From a checkpoint of a small multi-label image tagger: activation geglu, adamw at rate 0.0014.
Rows from block 8, named by matrix and row number. Each number is 128 + 24 x the weight over its row's rms, rounded and kept within 0 to 255. All counts start at 0. After the name is the row's rms in percent of the matrix's.
# f: depthwise 7x7 conv (model.blocks.8.mixer.f.weight, 128x1x7x7), a 7x7 kernel
f.1 099 [150 160 184  98 120 155 121 134 138 149  85 112 131  97 144 127  91  94 117 129  88 172 144 102 115 142 187 112 128 124 141 156 144 147 130 100 104 115 145 100 104 146 136 126 125 138 102 106 148]
f.2 123 [154 127  80 113 154 144 140 132  91  95 135 162 158 125 101  98 132 137 139 172 145  83 122 150 123  95 145 165 154 170 173 121 125 154 148 125 145 116  99 114 118  91 116 130 127 131 134 109  95]
f.3 114 [132 122 158 158 141 141 168 112  92  95 141 156 119 117  93  76  80 117 159 135 101 108 139 160 145 174 163 150  99 124 137 116 100 125 119 116  99 113 123 128 128 144 119 104  99 136 165 147 119]
f.4 109 [104 103 114 126 122 107  95 121 104 127 141 122  82  93 146 119 108 118 125 118  97 148 136 111 101 152 149 133 107 105 109 116 166 151 136 123 116 158 190 189 151 135 113  86 122 168 133 112 123]
f.5 084 [127 137 108 145 173 151 154 109 126 112 128 145 112 152 107 155  80  84 127 104 142 101 179 115 132 168 104 137 119 152  81  97 144 117 129 138 161 111 130 160 146 149 161 161 129 141 132 134 151]
f.6 111 [142 148 169 118 116 148 128 122 121 155 118 109 121  86 127  92 142 117 119 120  90 141 139 140 138 140 163 131 112 109 114  91 132 175 184 130 104 103 122 160 181 184 142 121 119 101 114 135 126]
f.7 105 [127 157 148 118 112 140 166 105 114 138 114 105 157 156 106 122 138 151 145 178 157  78 105 156 134 120 153 128 107 120 155 126  84 131 139 143 155 164 109  83 144 156 135 132 132  91  97 159 142]
f.8 089 [109 116 105  89 100 107 113 150 159 109 124 129 127 124 175 145 113 121 130 133 136 193 164  95 100  86  93 119 152 152 109  90 128 130 132 116 127 144 154 156 150 153  78 114 117 126 137 114 131]
f.9 102 [129 106 111 115  99  78  85 148 129 111 128 128  73  95 152 148 125 160 171  92 125 131 134 116 127 162 115 131 144 129 114 141 179 156 151 145 134 100 131 160 144 161 151 117 112  95 108 118 117]
f.10 095 [109 152 163 165 143 177 151 120 117 140 132 141 164 125  76 106 142 158 141 148 124  78  98 134 139 113 127 111 127 137 174 147 136 140 148 174 175 157 159 154 149 128 135 129 120 126 138 125 116]
f.11 095 [120 118 105 145 102 109  90 138 106 155 171 152 136 118 116 107 142 125 159 147 110 109  99 126  82  97 128 116 126 101 114  95 132 170 143  98  85 107  77 125 147 151 114 144 136 119  91  93 115]
f.12 102 [153 138 120 114 116 148 135 144 167 151 116 161 142 123 141 122 126 115 130 122 153 128 125 114 122 106 115 132 135 141 153 204 155 150 153  90 103 152 185 133 124 116  77  80 102 126  99 119 128]
f.13 088 [140 159 123 182 153 119 102 118 138 142 171 150 136  92 109  92  80 129 136 118  77 102 132 114 154 139 174 156 122 149 133 136 133 136 153 138 167 133 120 137  84 119 136 148 120  92 120 109 128]
f.14 098 [151 116 124 141 152 126 144 152 147 144 165 146 113 160 137 122 114 114  56  70  99 135 127 132 156 120 122 134 134  87  84 104 136 138 137 139 109 104 118 149 137 148 174 149 145 155 159 150 130]
f.15 097 [136 137 129  94 110 163 156 158 171 147 129 107 135 162 175 172 115  98  84 130 150 142 150 124 104 123 133 130 154 142 139 110 124 146 161 177 154 133 104 110 112 121 181 147 142 125 136 108 122]
f.16 101 [ 76 141 152 114 141 153 138  77 114 155 126 119 125 112  64 109 158 158 114 116 129  92 123 176 135 106 111 110  97 132 166 150 147 154 131 106 121 114 117 127 123 102 114 121 127  95 106 106 105]
f.17 115 [157 160 170 150 159 113 137 134 112 117 104 111 118 137 120 127 133  97  84  92 116 131 141 139 111  91  93 100 103 128 130 108 118 158 142  82 108 144 133 162 178 160 112 135 122 124 151 159 167]
f.18 096 [157 146 121 152 172 176 168 162 131 117 108 121 136 144 152 113  98  81 106 110 134 115 120 124 121 132 132 140 156 155 121  83  84 129 134 174 162 142 150 156 138 136 124 111 136 151 166 145 114]
f.19 104 [ 97 119 145 165 118 100 128 123 141 168 184 136  82 104 103 119 146 160 149  89 123 105 126 121 143 137 104 111 147 149 124 102 100  81  90 129 157 113 112 101  96 110 146 151 137 143 150 121 140]
f.20 091 [123  97 110 116 122 112 101  73 103 140 117 127 128 111  77  95 143 122 127 153 109 119 109 120 136 146 143 119 111 142 118 124 119 161 113  76 124 144  89  94 146 139  94 107 112  72  80 124 131]
f.21 084 [135 144 150 146 113 110 103 149 153 157 175 163 140 139 105 121 126 155 167 144 160  78  95  88 120 134 134 128 153 128  99 102 153 122 127 153 150  85  80 120 127 138 151 149 137 101 117 113 151]
f.22 092 [170 165 118 121 127 121 140 137 141 114 101 101 101 121 141 133 127 118 112 136 151 155 127 120 128 137 180 191 127 110  91 127 131 120 150 145 120 110 145 164 136 125 116 135 122 172 207 149 132]
f.23 092 [154 131 131 148 138 128 135 157 141 106 143 135 122 127 115 106  98 140 117 101 121 123  67 116 155 129 110 147 143 108 144 158 171 166 166 160 140 138 160 191 170 155 145 136 113 143 153 120 103]
f.24 094 [153 136 108 115 102 120 136 113  85  95 133 145 152 164 125  78 118 127 146 158 141 119 110 131 138 164 166 138 106  97  75 109 117 101  92 129 134 117  95 106 115 110 136 167 140 142 150 167 151]
f.25 100 [ 98 107 135 128 135 154 145 124 129 143 124 157 141 121 142 139 166 101 138 157 106 129 104 134 105 123 149 120 172 147 127 131  86  87 120 128 129 127 138  87  73 101 131 146 146 202 138  94 109]
f.26 115 [174 154 117 129 158 157 153 169 114 105 128 148 106 118 129 102  87 127 138 113 127 122 112  92 105 138 124 113 143 110  95 126 170 169 158 134 120 103 127 181 178 142 140 120 122 108 145 117  93]
f.27 105 [132 160 141 103 110 109 131 136 162 155 111  89  91 119 104 141 156 115 119 116 129  62  67 121 128 156 109 131 119 138 158 163 163 119 115 108 147 150 141 131  97 111 127 130 116 108 102  93 113]
f.28 108 [126 135 120 118 163 181 170 158 145 132 149 160 151 146 163 141 146 151 132 118 112 114 101 115 149 132 137 142 122  99 123 105  63  91  95 143 161 141 111 108 110 127 112 144 150 144 165 160 124]
f.29 070 [118 104 128 162 149 146 154 149 157 162 150 138 141 143 136 148 137  99 111 132 135 120 120 100  84 149 161 156  99 147 105 130 186 158 179 133 134  88  97 107 117 147 164 150 132 105 119 117 127]
f.30 099 [157 127 108 136 118 120  92 142 144 118 139 141 148 136 130 113 109 167 166 132 118  96  83  96 150 172 126 103 137 143  91 131 186 134 108 152 145 106 122 164 147 136 149 125  84  96 163 125 124]
f.31 125 [146 120 126 130 146 146 105 119 109 133 126 142 145 100 144  88 141 131  88 158 112 136  95 189 171  76 150 153 134  84 150 153  74 121 129 145 116 129 125 114 127 148 141 159 147 129 131 156 139]
f.32 083 [127 137 131  96  90 128  97 161 118 121 113 113 127 113 189 149 149 127 111 120 136 153 149 180 176 130 120 127  83  85 127 155 114  93 121 105 105 102 159 155 108 142  97 125 127 140 115 115 139]
f.33 087 [118 144 123  87  90 121 118 117 123 100  44  83 130 120 135 111 143 128  76  91  99 128 119 168 169 125 158 139 103  97 151 149 127 112 126 118 129 142 140 109 132 120 117 124 109 119 138 134 124]
f.34 096 [115 118 150 170 143 117 121 122 119 123 135 128  93 129 176 128 121 139 139 124 153 175 129  95 117 116 135 136 200 185 130  86  94 137 142 156 172 149 111 133 147 135 122 102 135 120 126 149 143]
f.35 072 [109  72 154 143  69 118 121 102 112 133 120 112 148 130 117 134 158 133 150 168 140 136 119 135  98 110 168 142 108 132 117 103 119 149 116 119 133 157 162 177 151 152 102 104 139 139 119  92  87]
f.36 108 [180 155 144 151 146 127  91 149 108 102 103  94  92 102 128  97  91 101 119 138 116 139 107 121 116 173 167 131 108  96  98 120 164 145 144 142 135 109 113 162 143 164 119 143 130 142 154 139 149]
f.37 094 [129 129 130 121 124 110 122 123 151 149 138  94 102 129 158 133 130 108  95 120 109 121  98  76 100 154 166 164  94  88  86 107 133 159 159  99  95 110 119 141 144 114  99 105  91 109 127 147 100]
f.38 088 [100 120 103 115 148 139 125 144 134 117 130 126 148 138 172 112 119 139 131 120 120 151 182 169 180 184 188 130  87 112  99 113 145 133 102 117 123 114 107 101 107  99 123 116 107 106 130 139 137]
f.39 115 [114 123 105 103 137 125 100 104 117 105 129 152 124 100 140 120  96 130 161 131 114 167 154 117 119 129 113 110 192 162 125  87  82  89  80 171 137 129 114  96 108 119 139 120 115 149 132 118 107]
f.40 100 [163 126 131 101 126 142 117 119  71 123 117 114 114 132  78  91 125 120 110 108 112 112 106 122 123 121 107  89 151 150 156 122 167 181 105 145 151 162 111 151 179 143 128 132 138 114 142 159 149]
f.41 086 [140 132 124  93 102 115 133 123 136 147  96  87  90  99 125 121 161 125 123  94  89 152 156 172 116 130 122 106 114 119 146 122 168 168 139  82  86 136 132 175 159 134 108 122 129 100 125 146 127]
f.42 112 [152 117 121 161 148 124 137 136 124 117 142 126 107 136 134 133 102 146 164 121 105 175 169  87  93 130 155 101 166 180 119  78 133 190 123 138 146 145 114 109 155 143 120 117 122 145 133 144 140]
f.43 092 [129 129 120 112 130 117 115 121 118  89  73 116 154 148 122 156 139 106 127 161 139  69 114 138 125 123 161 130  60  76 148 122 113 116 103  98 112 165 141 107 114 107 118 130 142 129 103 111 111]
f.44 110 [143 106  71 119 160 122 133 141 148 115 119 180 137 121 136 167 131 110 144 120 122 127 152 149 114 110 140 155  94 100 112 134 149 172 163 100  83 128 146 174 167 145 111 101 110 136 151 132 127]
f.45 131 [107  92  80 120 109 114 121 168 174 145 169 157 142 158 129 152 116 111 128 132 133  90 120 109 108 126  99 121 158 169 148 142 149 124 129 108 113  97  85  89 100 103 147 142 108 115 122 136 147]
f.46 088 [154  76 106 120 162 140 106 105 114 115 104 123 120 112  83 102 133 121 101 117 100  95 106 112  99 127 132 108 144 173 155 109 148 165 129 120 189 125  98 124 141 107 120 138 114  83 121 135 117]
f.47 112 [118 104 114  84  81 129 138 152 112 141 118 124 139 147  90  79 149 170 172 145 150  95 121 134 116  96  93  97 123 163 135  85 123 148 134  98 126 125 137 167 157 120 130 119 123 104 113 112 119]
f.48 093 [119 112 130 134 157 154 144 107  98 101 131 171 161 144 107 110 103 128 124 147 148 159 139 149 166 143 130 128 148 137 107  99 104 116 112 137 157 130  97 140 134 125 129 183 192 150 175 149 111]
f.49 092 [113 121 163 134 127 121 114 110 124 134  91 116 140  83 161 134 116  60 118 153  90 137 157 171 103 141 185 118 128 148 145 112 126 161 148 155 135 159 153 146 160 146 141 133 138 148 124 131 136]
f.50 095 [ 85 145 164 122 104 132 149 105 160 156 156 144 170 172 108 156 136 147 147 140 149  99 115 100 132 126 122 113 128 157 150 126 127 146 131 153 172 169 105  94 173 143 118 137 136 111 107 155 148]
f.51 093 [169 144 113  78 119 142 149 180 163 107 100 132 145 152 137 158 109 108 153 134 133 121 104  83 111 159 116 136 107  86  98 123 153 150 147 122  95 112 111 154 135 122 128  97 109 142 159 153 123]
f.52 092 [ 95 141 147 151  91  61 115 117 155 168 180 112 104 139 145 152 150 165 117 118 121 129 122 104 132 116 134 128 155 122  98 124 129 131  96 177 148 107 129 151 152 122 159 136 129 154 154 149 115]
f.53 097 [117 123 144 121 115 125 149 120 133 142 110 109 103 104 109 105 119 124 148 125 109 135 132 142 135 187 163 155 105  96 124 103 121 134 128 125 107 114  89  76  70  91 155 146 177 144 155 149 153]
f.54 084 [111 130 162 138 137 136  91 159 160 171 141 138 165 119 143 114 128  84 101 143 111 165 127 124 123 130 113  97 153  90 114 132 129  78  88 157 121 130 162 124 104 119 179 125 128 142 116 151 156]
f.55 102 [112 109 117 153 137  95  96  83  87 126 173 188 140 112  93 104 126 126 152 132 123 142 133 124  85  91  98 113 124 145 152 124 102  79 129 111 132 139 102 118 135 151 112 140 101 112 107 112 122]
f.56 107 [103 125 147 157 168 145 133  86  89 130 129 155 144 148  77  83  97 118 158 148 147 133 135 107 115 172 145 166 135 114 119 118 156 138 162 130 106 106 140 156 156 159 121 115 124 141 148 159 140]
f.57 107 [142 148 130 109 103 117 138 135 133 130  99 109  99 125 160 148 114  83 124 131 146 157 145 125 126 140 153 148 117  93 101 127 160 179 164 111  82  76 138 157 164 174 119 110 119 150 152 132 119]
f.58 099 [146 148 151 118  98 127 119 107  98 123 115 121 109 101  84  75  99 115 136 141 109  90 109 108 124 167 179 128 119 144 135 144 182 185 155 133 148 144 140 154 152 140 148 136 136 136 131 115 120]
f.59 097 [137 155 122 124 124 112 108 115 153 160 109  77 103 122 174 154 122 120 131 134 145 143 133 120 129 138 131 131 103  86  93 119 159 167 119 110  98 129 136 185 174 182 121 133 153 148 146 126 145]
f.60 117 [145 133 132 152 160 157 145 189 146 132 158 132 153 151 165 106  87 121  81 124 113 130 101 126 134  72 126 127 123 100 116 128 101 148 160 108 102 114 139 107 148 167 108 124 137 138  95 134 148]
f.61 107 [128 124 118 133 125 114 118 138 146 148 148 109  83  93 129 134 152 108 102 124  85 129 145 105  84 123 153 124 105 120 137 144 207 177 145 107 100 140 164 154 123 134 100 117 129 128 107  90 134]
f.62 111 [144  87  93  94 110 121 101 153  78  55  90 123 120 103 148 141 131 139 133 125 123 136 139 147 134 123 115 102 118 128 131 136 134 141 121 124 138  97 103  96 126 131 145 199 134 110  92 124 125]
f.63 111 [129 147 145 142 142 145 113 108 145 143 174 175 183 138 122 151 135 149 110 126 120 120 107 100 121  81 126 140 143 126 139 179 151 167 150  76  85 122 111 132 137 141 102 135 124 105 117 119  95]
f.64 078 [151 146 133 111 124 139 114 138  83 128 114  94 112 126 113 112 147 129 104 134 118 113 130 172 198 178 178 163 127 123 144 163 105 146 139 156 122 135 161 110 131 139 176 114 131 134 113 107 124]