{"dataset": "regions of photos with short descriptions (Visual Genome)", "crop_scale_min": 1, "activation": "geglu", "layer_scale_init": 1.0, "inner_norm": false, "kernel_size": 7, "mixing": "mixup", "init": "kaiming_normal", "lr": 0.0014, "epochs": 12.7, "lr_schedule": "step"}
Rows from block 3, named by matrix and row number. Rows with one number belong to one neuron. Each number is 128 + 24 x the weight over its row's rms, rounded and kept within 0 to 255. All counts start at 0. Numbers have three digits each.
# gate: MLP gate (model.blocks.3.mlp.gate.weight, 336x128), inputs 0-63
# fc1: MLP up (model.blocks.3.mlp.fc1.weight, 336x128), inputs 0-63
# fc2: MLP down (model.blocks.3.mlp.fc2.weight, 128x336, transposed), outputs 0-63
gate.44:181123149162142168126128137117158182113128125138132098167126111101094154145137143137094132097128146140133139138131164161130120113095138122142150110139079118097150146151125179125134108086143108
fc1.44:122140174108128108127139134147102118111096119153164120127140164146116154122113156163166110112134137109121065158150165153152167140135090114149141136098098137139139147134076173121134178146120090
fc2.44:096123141151115112108138123078118114118153135135115173146132133110113109150145129118105121161144137098114139122139180140110135137106146125116140148154103141144141145120070076157113122081123115
gate.45:129161189089081137129146133128110082183140121116118117127125124115119141099155150114158105127134144172174101074147150114138121097167137144084125098141115128124084133157151126109156134118090131
fc1.45:153176083161137099115136135131141181064157158143151159118115153147133103121129134125125162121135138135121084118127123106172114132093117123109169135085116168115144157107139139137120078111118140
fc2.45:135157165174120132119165114145116164162108153135108158129128082122162144150198137111126136149131122115105161165131133143113130192098134107110111116158130126104108111102085175110100151131150127
gate.46:158154132148152109145152141096104143053109141102139161153075109147090110144113122131151133111148121124190110095148131137123157121136134123116117114099133152131129140137122111117100120148104192
fc1.46:111153135140093109142118133169123127128147136116130120182132161113101112111137119131148144147108131178141134142130144140148135142161164168099151061133081156121081116144095119088141112118130166
fc2.46:139135163106110142129121159118173156141113115109112164109157140105165124126123108138140144164144149119111148080136136154166155170122159082128106121153147163122140208144152131126131120104129102
gate.47:154130164112128154151130131116108117174118100160060079127158151110149139152142116092095142116111118109135146114136137137091135147144176138078117165136150105143107143128137120103127112138140133
fc1.47:132146130133181102111147098090144110146103108137133160188133142072089152162170144136120140138142131098112144184131116126116122155140115139131142089122101122113072140149117129141164139121150121
fc2.47:160142104143118113117135132138155142126113103141152132108176151112124154091145131152064134138100143099156145139125128122119117063107084141142126186115118098107157082145089138106126098131131143
gate.48:120107073137156133139140126086177120154150121139122137115133154141153112111117118127100141117138138120126163136139133137109157121166114097150105109119148109141125177121135148061086134123147102
fc1.48:134090113110132098132131124165145105105114159088110124096148117157095181097110134120140154148114148124123144108110106127116153133147099108110145111129137107132141116121084139099091110136104139
fc2.48:123136146111109153070143141094140107169180146136147088120161176095131103135152108150126117130170134093091155121156177117107097132154134114126131152073177147140101153149160111119103129140112105
gate.49:174153100147126121144137122099146141108172127125187115152099126135118101130149128183110120110147150142161088117140116147134114103132148104096073096124136106108146164163096138156108104124113101
fc1.49:121141118082161106114090110138150139137131157145139114169141160127104145104099161118127152130089158127120126135168167134123154112162163103147163058125076132140111114121150158126099146127123175
fc2.49:119133151119127112124152140130104124147114134126124145109140152089171099165147104132115139150139153107109127093136142144135133139130165148146069143143135178120157195131119109142126130097114135
gate.50:135144134112140111138132138113126115150125102129136110117110135130157100122138146101139144129138169133134102133172122118103089054106146141130177089135166105114108125114130138146059107150115100
fc1.50:158135151121112136138070118107158124163122161097136108138120094115128099130093123108097126132117120155152091140099159138140083141170092162183099091160155102117149130146167112154162110134146124
fc2.50:122118095114118141113160167180145145131112118130159159132103128120106109145081152128111129138160141111132143100137115107112131171138129150119112110113141103138151155094152138128115164145113157
gate.51:142106115179158109137157124095143095175110101132099137131117132114136137113181090144157103138110102109123095140175089105121094126159123153079109133108107085084115102117160172154127129127139140
fc1.51:119169138134117141109105113096160155134153137166128098176154110122129190125090157140117112134147152101122107092162168116102126133146145112126106154159156114079089119091146192144131117116105105
fc2.51:152142111121137115153091162141118119092113134110110145142149144105142193130104098135136098128101159159126121161122116138119146133126110109141139112132124112159169130113067130160139096096132109
gate.52:123122154185088155107096153165117107128156101137118084129098108142141154097126136109147118096150146153144153115153068072128109134134122109097128095157134127125154124145121125133096112129113162
fc1.52:119166113101077119107109099110122109154071135143080111158155127138115106152127142128104102133138171151164115117121148160135128099120102163125121129142128137140104147095094108140139104147117159
fc2.52:133125135103096103157155122113118163154140125105123144106163111139131077142131129152130122095082135122112149138166134143108159165102133134098125161116125122140143170137135094116128140054129120
gate.53:146102107135107136177092133105137121118138153128154115073144119110172092113096106142168158113151090110133151148154108081101099100118100132114115126127125128140121157126129178101100160123136152
fc1.53:110145118104101123177135090100114055120150136178129118104140115126135135129115108122107130122140127144117139172147096112132112116124089164113136107114162137153079121103166147117157133134102105
fc2.53:063133113130107152129151122113138116131133140132114166162130119150100134133088143118101139117138134123112147107080097092116132165141157105119161151145114100118176153161086135108186131076134112
gate.54:138119087136135113163075113089140100103109167136124125081137129123120094120126081138142102111180122150107126137108110165131162099106098159122117120088163126117156130105146192160130139142100105
fc1.54:160118133156140118099125148139116135119153094097103153143176130093119112124102133142140089152128136092138066131112148141120168139119114118098117136131133117125109141130085120171107073102160129
fc2.54:177141136120126137082100144149125108126093091134142120128133120116099147146137133129113097112102132156118139136135113129094146107154174117108116078100150124179110166112160104111132077100130150
gate.55:134068123167111141130115143183139132123105153139134126091083146151082122138119178154105122135131106134081156140114112153161124098107125122091149142147160144150100090124147109121118166106111121
fc1.55:130115062116136107120133087125102158156169149107132143149142113090168132096123112136120123117104138136143109086151131091114122121129148116155139094170165163089129121145120107156109094175108156
fc2.55:120088122156110138126103131151144118146138147094086148114120133125152124116106111085110158146141141095164130128131178127120092178100080164150093153166091140106197137126124147119163122132138158
gate.56:146103123117096138144117154112112142100134174158105132108150122085166083152123143141148147126157133152192110091123094144128133079143151122096090139103130084131127083140123123128136108105141160
fc1.56:080132130136097092109137159173115114141082120148055116128153104106129129150191149104150146134102120117140114145126107121127135125139160135113169109086110128141118107089161090133119125123119106
fc2.56:150151128163118106160126131129144108154132129152094111136125140182160114092109119170119133135106126141136122125154142198120150172106163098114142114174144160107169160133088093147093133113128115
gate.57:136160100171142128135109095126114150108101148137173127158108106146107171080095148148094173108136144142160128121095160076110136117155143152127119096132147105112134139138135120185126139108134136
fc1.57:158098091108117115138152137167156131140166128134122087121130124142125123087112171120141119148113137120128119111131084133127139100110137148122111125142172089151176139135101088151061116138106142
fc2.57:126126102144115116138110110117106082121115131108123117112131123165104161103101130112111122131171123155151129144130127151113120104153139118163109135111140096124170135127120114067114146170140170
gate.58:077122163113151164146138140155124153133125099108126147127152116141138141127124099093123129081136101082093118130132195123144100136150086103109145161111068114107124099095147147092169075126116128
fc1.58:130130133167168131141161108166114121133105128105158135130130162069137171122101141124155135135105187128152164101136096152153159099158126112164124123152161086150140100154156133163138122143120158
fc2.58:094159163142107114099098139126135096128105111162136149117136100137113093124082132111093103139113165144124143160113142146117173110131109112116106110129095066151113110127105085116097123090152141
gate.59:133166168095127106190143107100137099131121154140103086117099141097155117156135122126109133139130126140135086178147127109124160157098129138118154097121123132142082136125132166121133159113089109
fc1.59:193102088107138124083129139161086137112081139114110127130119172146154143128094118132040144130115154122120151145138119127112149152134136104101153120152181149155199113090156123098106135112150139
fc2.59:097141093146149129134150147132110154075104107106149110139128136151087148099139103082125108091117123133130140082081110091133122129116142101123142119108157158151098113142140130126164109111124111
gate.60:131092112139146149165157140152146155095085108089182101181152090134118127137130106105150076092126119114110139133116090150165102108144102131094107107157114094147146149121146112128149114156158117
fc1.60:119125154140145111110155113149089101136141130164137149112128167111139143136147176169154092122144127104160110088129143117158186141129159168154106140111115160132119130179102172164109142144105124
fc2.60:133133133125131138139118126137149129051110128117164135083176148104121163139132083119116084146142148131134146142084137106098125114104083130137133165156147125154146154110120082178103106129157162
gate.61:117108087144121114118089125156111143148146155095147128105091119155116093136127151179127139151127139164140099114137125093140119081126108123110154108161132115110169121095154104133119157128134187
fc1.61:149115116125148152133159147147118147104182149116106159138107138150123148080109138141134124134108098128057148154128128150109110113111115127106128153161161081142128140122123140132114115133101121
fc2.61:128085119098117152108111134114118087154131147101089170123108144174139152150094108106110153107130145141126097123112130105151143126113122097168095116102138078156119109136108108108157112103134170
gate.62:166148128153153130171124155134117113065110093141143108135107131123132107085174119103171113152137102076146079158114128138184106115128163131124127115122131098122136157118126120148136129114109135
fc1.62:133111085105131134126162106105138152173159145099136146122089083130140121127098147138117168126147134088109158144162111094106097128111088171095164128166174124104151131074108138143140112138112137
fc2.62:129096139098123131070097133139119131112150114165138124114117106120156129186136120109161124166110098133131123132133145148161109127089135146126147077129120130127140130067106171129196102109098153
gate.63:115158127118148145126131128096116125124086108181166102143133172111157117162151085150103168097103158158097149109125100135099129134142100111138145147127131095142095182112149120148118125131129090
fc1.63:179134137156138110144126123107113142112136074112136134129137119114154215114123140138136128126092119122135111173144139114125140169106140108147118086156146129114096108156132159108134114103147113
fc2.63:152108111160143087112109145125119158113111118085101136096113120127150139142109132126097151127112154110162128118146131155136157119110142090147136175106096134128094170116122136133153088109109154
gate.64:133175131119129119169142118090107136133100108102113147168165144095157153093104119096085117083127123118114137164136170086088112157119138087114123133141110110133105113130135151139139136091109141
fc1.64:132147124116136134169147108124144146097136087095154162154166104110132099123121137097144112140122101169122145083082098151158134158141171127175129123153168117110098132160147128124151136154101087
fc2.64:141099131165095105145109114122123162153127084108085116130119128125184143091141170175100157133160111114137146129169135180130104136147130125093111163149098091107111147119099151099100142114094149
gate.65:144147149117134112161130108119125104069146116104130092120112117123099108134158084142143172146092136125115121122160091137127147137135105146119171154132130130128109155113168139118132066126148114
fc1.65:125106139122170155174130140117124149118118128102082081127137188151116171150106141147135143136117120096078167155141118120101146176082161091111117182158103175139146137128132128088133123097132117
fc2.65:112128128152126166145121121135145131123128162140147182109180170161101167112100117109158131157088110142114131141107151131141099165147122105106130118150151117110186135207098131111109072119169095
gate.66:130174120116097148137163093178160163081120119149122160160119148096095101159117111107111107113118135163132113103114130132158127133143150139065096133111125095105143178148113130143108140120088114
fc1.66:159191146113124141118143141126103115140145106117155101134115106173100122132104098085129130145092124159160114099177070090160118118170120141102124108175128157135142116122124132094149082174120110
fc2.66:121143137099152149126139155121157129166120124099157076129127126166124082113165159144152133089127102125142104111070126128149129144142095090121112082110147142141119137139163147155128106101122092
gate.67:097114147081138133145114134172138135138149137120147118113154140118101154109154169111103113157119148138134101072122164135175137116150139155139142141166134133154138135129133153120104160078149095
fc1.67:153120141062109143087092115147098108153125136115113130161143133146124083083156127131102105151122119155150139138129116135114104171138107148119118131128148122096127126127178070143169112139096131
fc2.67:135107136152143140141105118139139114076113130153133132170148108134119195108128089155127095149148111134137085155138149139129134169123124122148112103157147115135148098122111153144127105131161116
gate.68:132092139151145134129143152134133118104115119129135128140150162121174149132141100086147134128146144108129149105155114141182172147106141079130137111164151103172131123142131118129085143115109150
fc1.68:087113107143131123113113132111101101148157110122148137158140086081153122091140129123082143166167139154151163123106092117114100117127105155111091120103107093117131064111149116148089176136141133
fc2.68:120101083118127136149139145124125078150140144112103170117199160144123106093105095151123135132112129157165141106139118135139108141141123130113154109133116148104161103144115164131165117174117097
gate.69:110124089140144153107120138135067157145096174121146165142117136166122145070137136099138146129133096121147154171082110143116114140119127100134100146136126086104126150138143106129093170141133100
fc1.69:114110129115116167115158160093142077120146084123155130168121120115128107111136121166167147124085147184104085140119133106174113159113124111120100146133107099124076130141143088170185090116094088
fc2.69:170126110183153113110155162121134131136132125090105112141117082165127139079145131136101127131077127137111157149106139115138141103132119105130176132158078103120131143107106170103112108148150172
gate.70:153135118132124082114124117083150089104143111097100148137120140111112155095146117092126128171139120147131087090116169133154134132146097155145160093096152138151171121142165160128141106088115117
fc1.70:158088098115149170154109125104110136131112100084113091133128124167140160138105121082100111102133124114090119117140135120165104161110119112182075161159134148081132110091143119124136101170130069
fc2.70:153098135119129125099091136109150132146122140079142144102180121146138167119101093103143121139084109132127086159152142086146106105129137139101141126133129138086148115151176111099136068161099115
gate.71:091132133158114124110126117092109124103101137121094184132171112129163176107138120159150139163105113122121143121168159139107117104109094087141119135147095145144139111113103125083082154117115185
fc1.71:150133155101100135165119116102166134136121114160111103147153160165124075135137149130125152096098123134154140143160141118121099157131145080103105117100088127097127141100103133146109111144134142
fc2.71:123160184097093116125128118096122149118130102147133104106157159136166130105173111137066103127161133113115142132138116140134125104138127133130114159110149145124147125147163098121108126157154126
gate.72:144140118161087112089138140133159128139115120141114139112181131125122118149133126111126152128096099135147100106107095165118137099184137111103119118124088108161171137106136129144130069106131173
fc1.72:131149151095082144123106120114103129115131098154141116174131150140159106094112119111124104137099106085128118118138123116104143164125093122147134175161130099117150172108141166135148136142150131
fc2.72:202125169111096122118146146118094105133144112174141091118129102101098106162163089105144092114097150133124144157118114095170155131157151160113135148136142153124138113133161112114097117123117129
gate.73:129130139139132117121105132124130137107115132135135141076115174163122147117151135133151139157110139090131105132100175155136152122094123120150155133105105128134159108149114113179138126107077147
fc1.73:126147159116121102130150117150125112163132137147141098122141162073116082101110150137165101158150106140130077152134143127159113095151167154132102128121105110128159117148161162130139139088125126
fc2.73:109133101135108128133125125126168117128130093166088148149109114180126143120130138132129115115139126126158146090081127124095119154145135130122126127150095105182170115137080099147119140102139098
gate.74:101159094123090153111129114118114085133076148139138145142125119154132105139093116140107146136151144144120135099153143171096168091160126115115148123149137174153156099143145143084133090160124118
fc1.74:124082116129153147117123140133094113108149141081157161125114125148095156115149135105123147141122110132085174144101105150151128112112142120157124107097116155157084093138124118105143120107140124
fc2.74:135109073160155133115120155135094117129132141099126152150120136089132130095165144167159115134111133148148160154116153128128112114108126136141137136106104132157162122125156189133134145121113132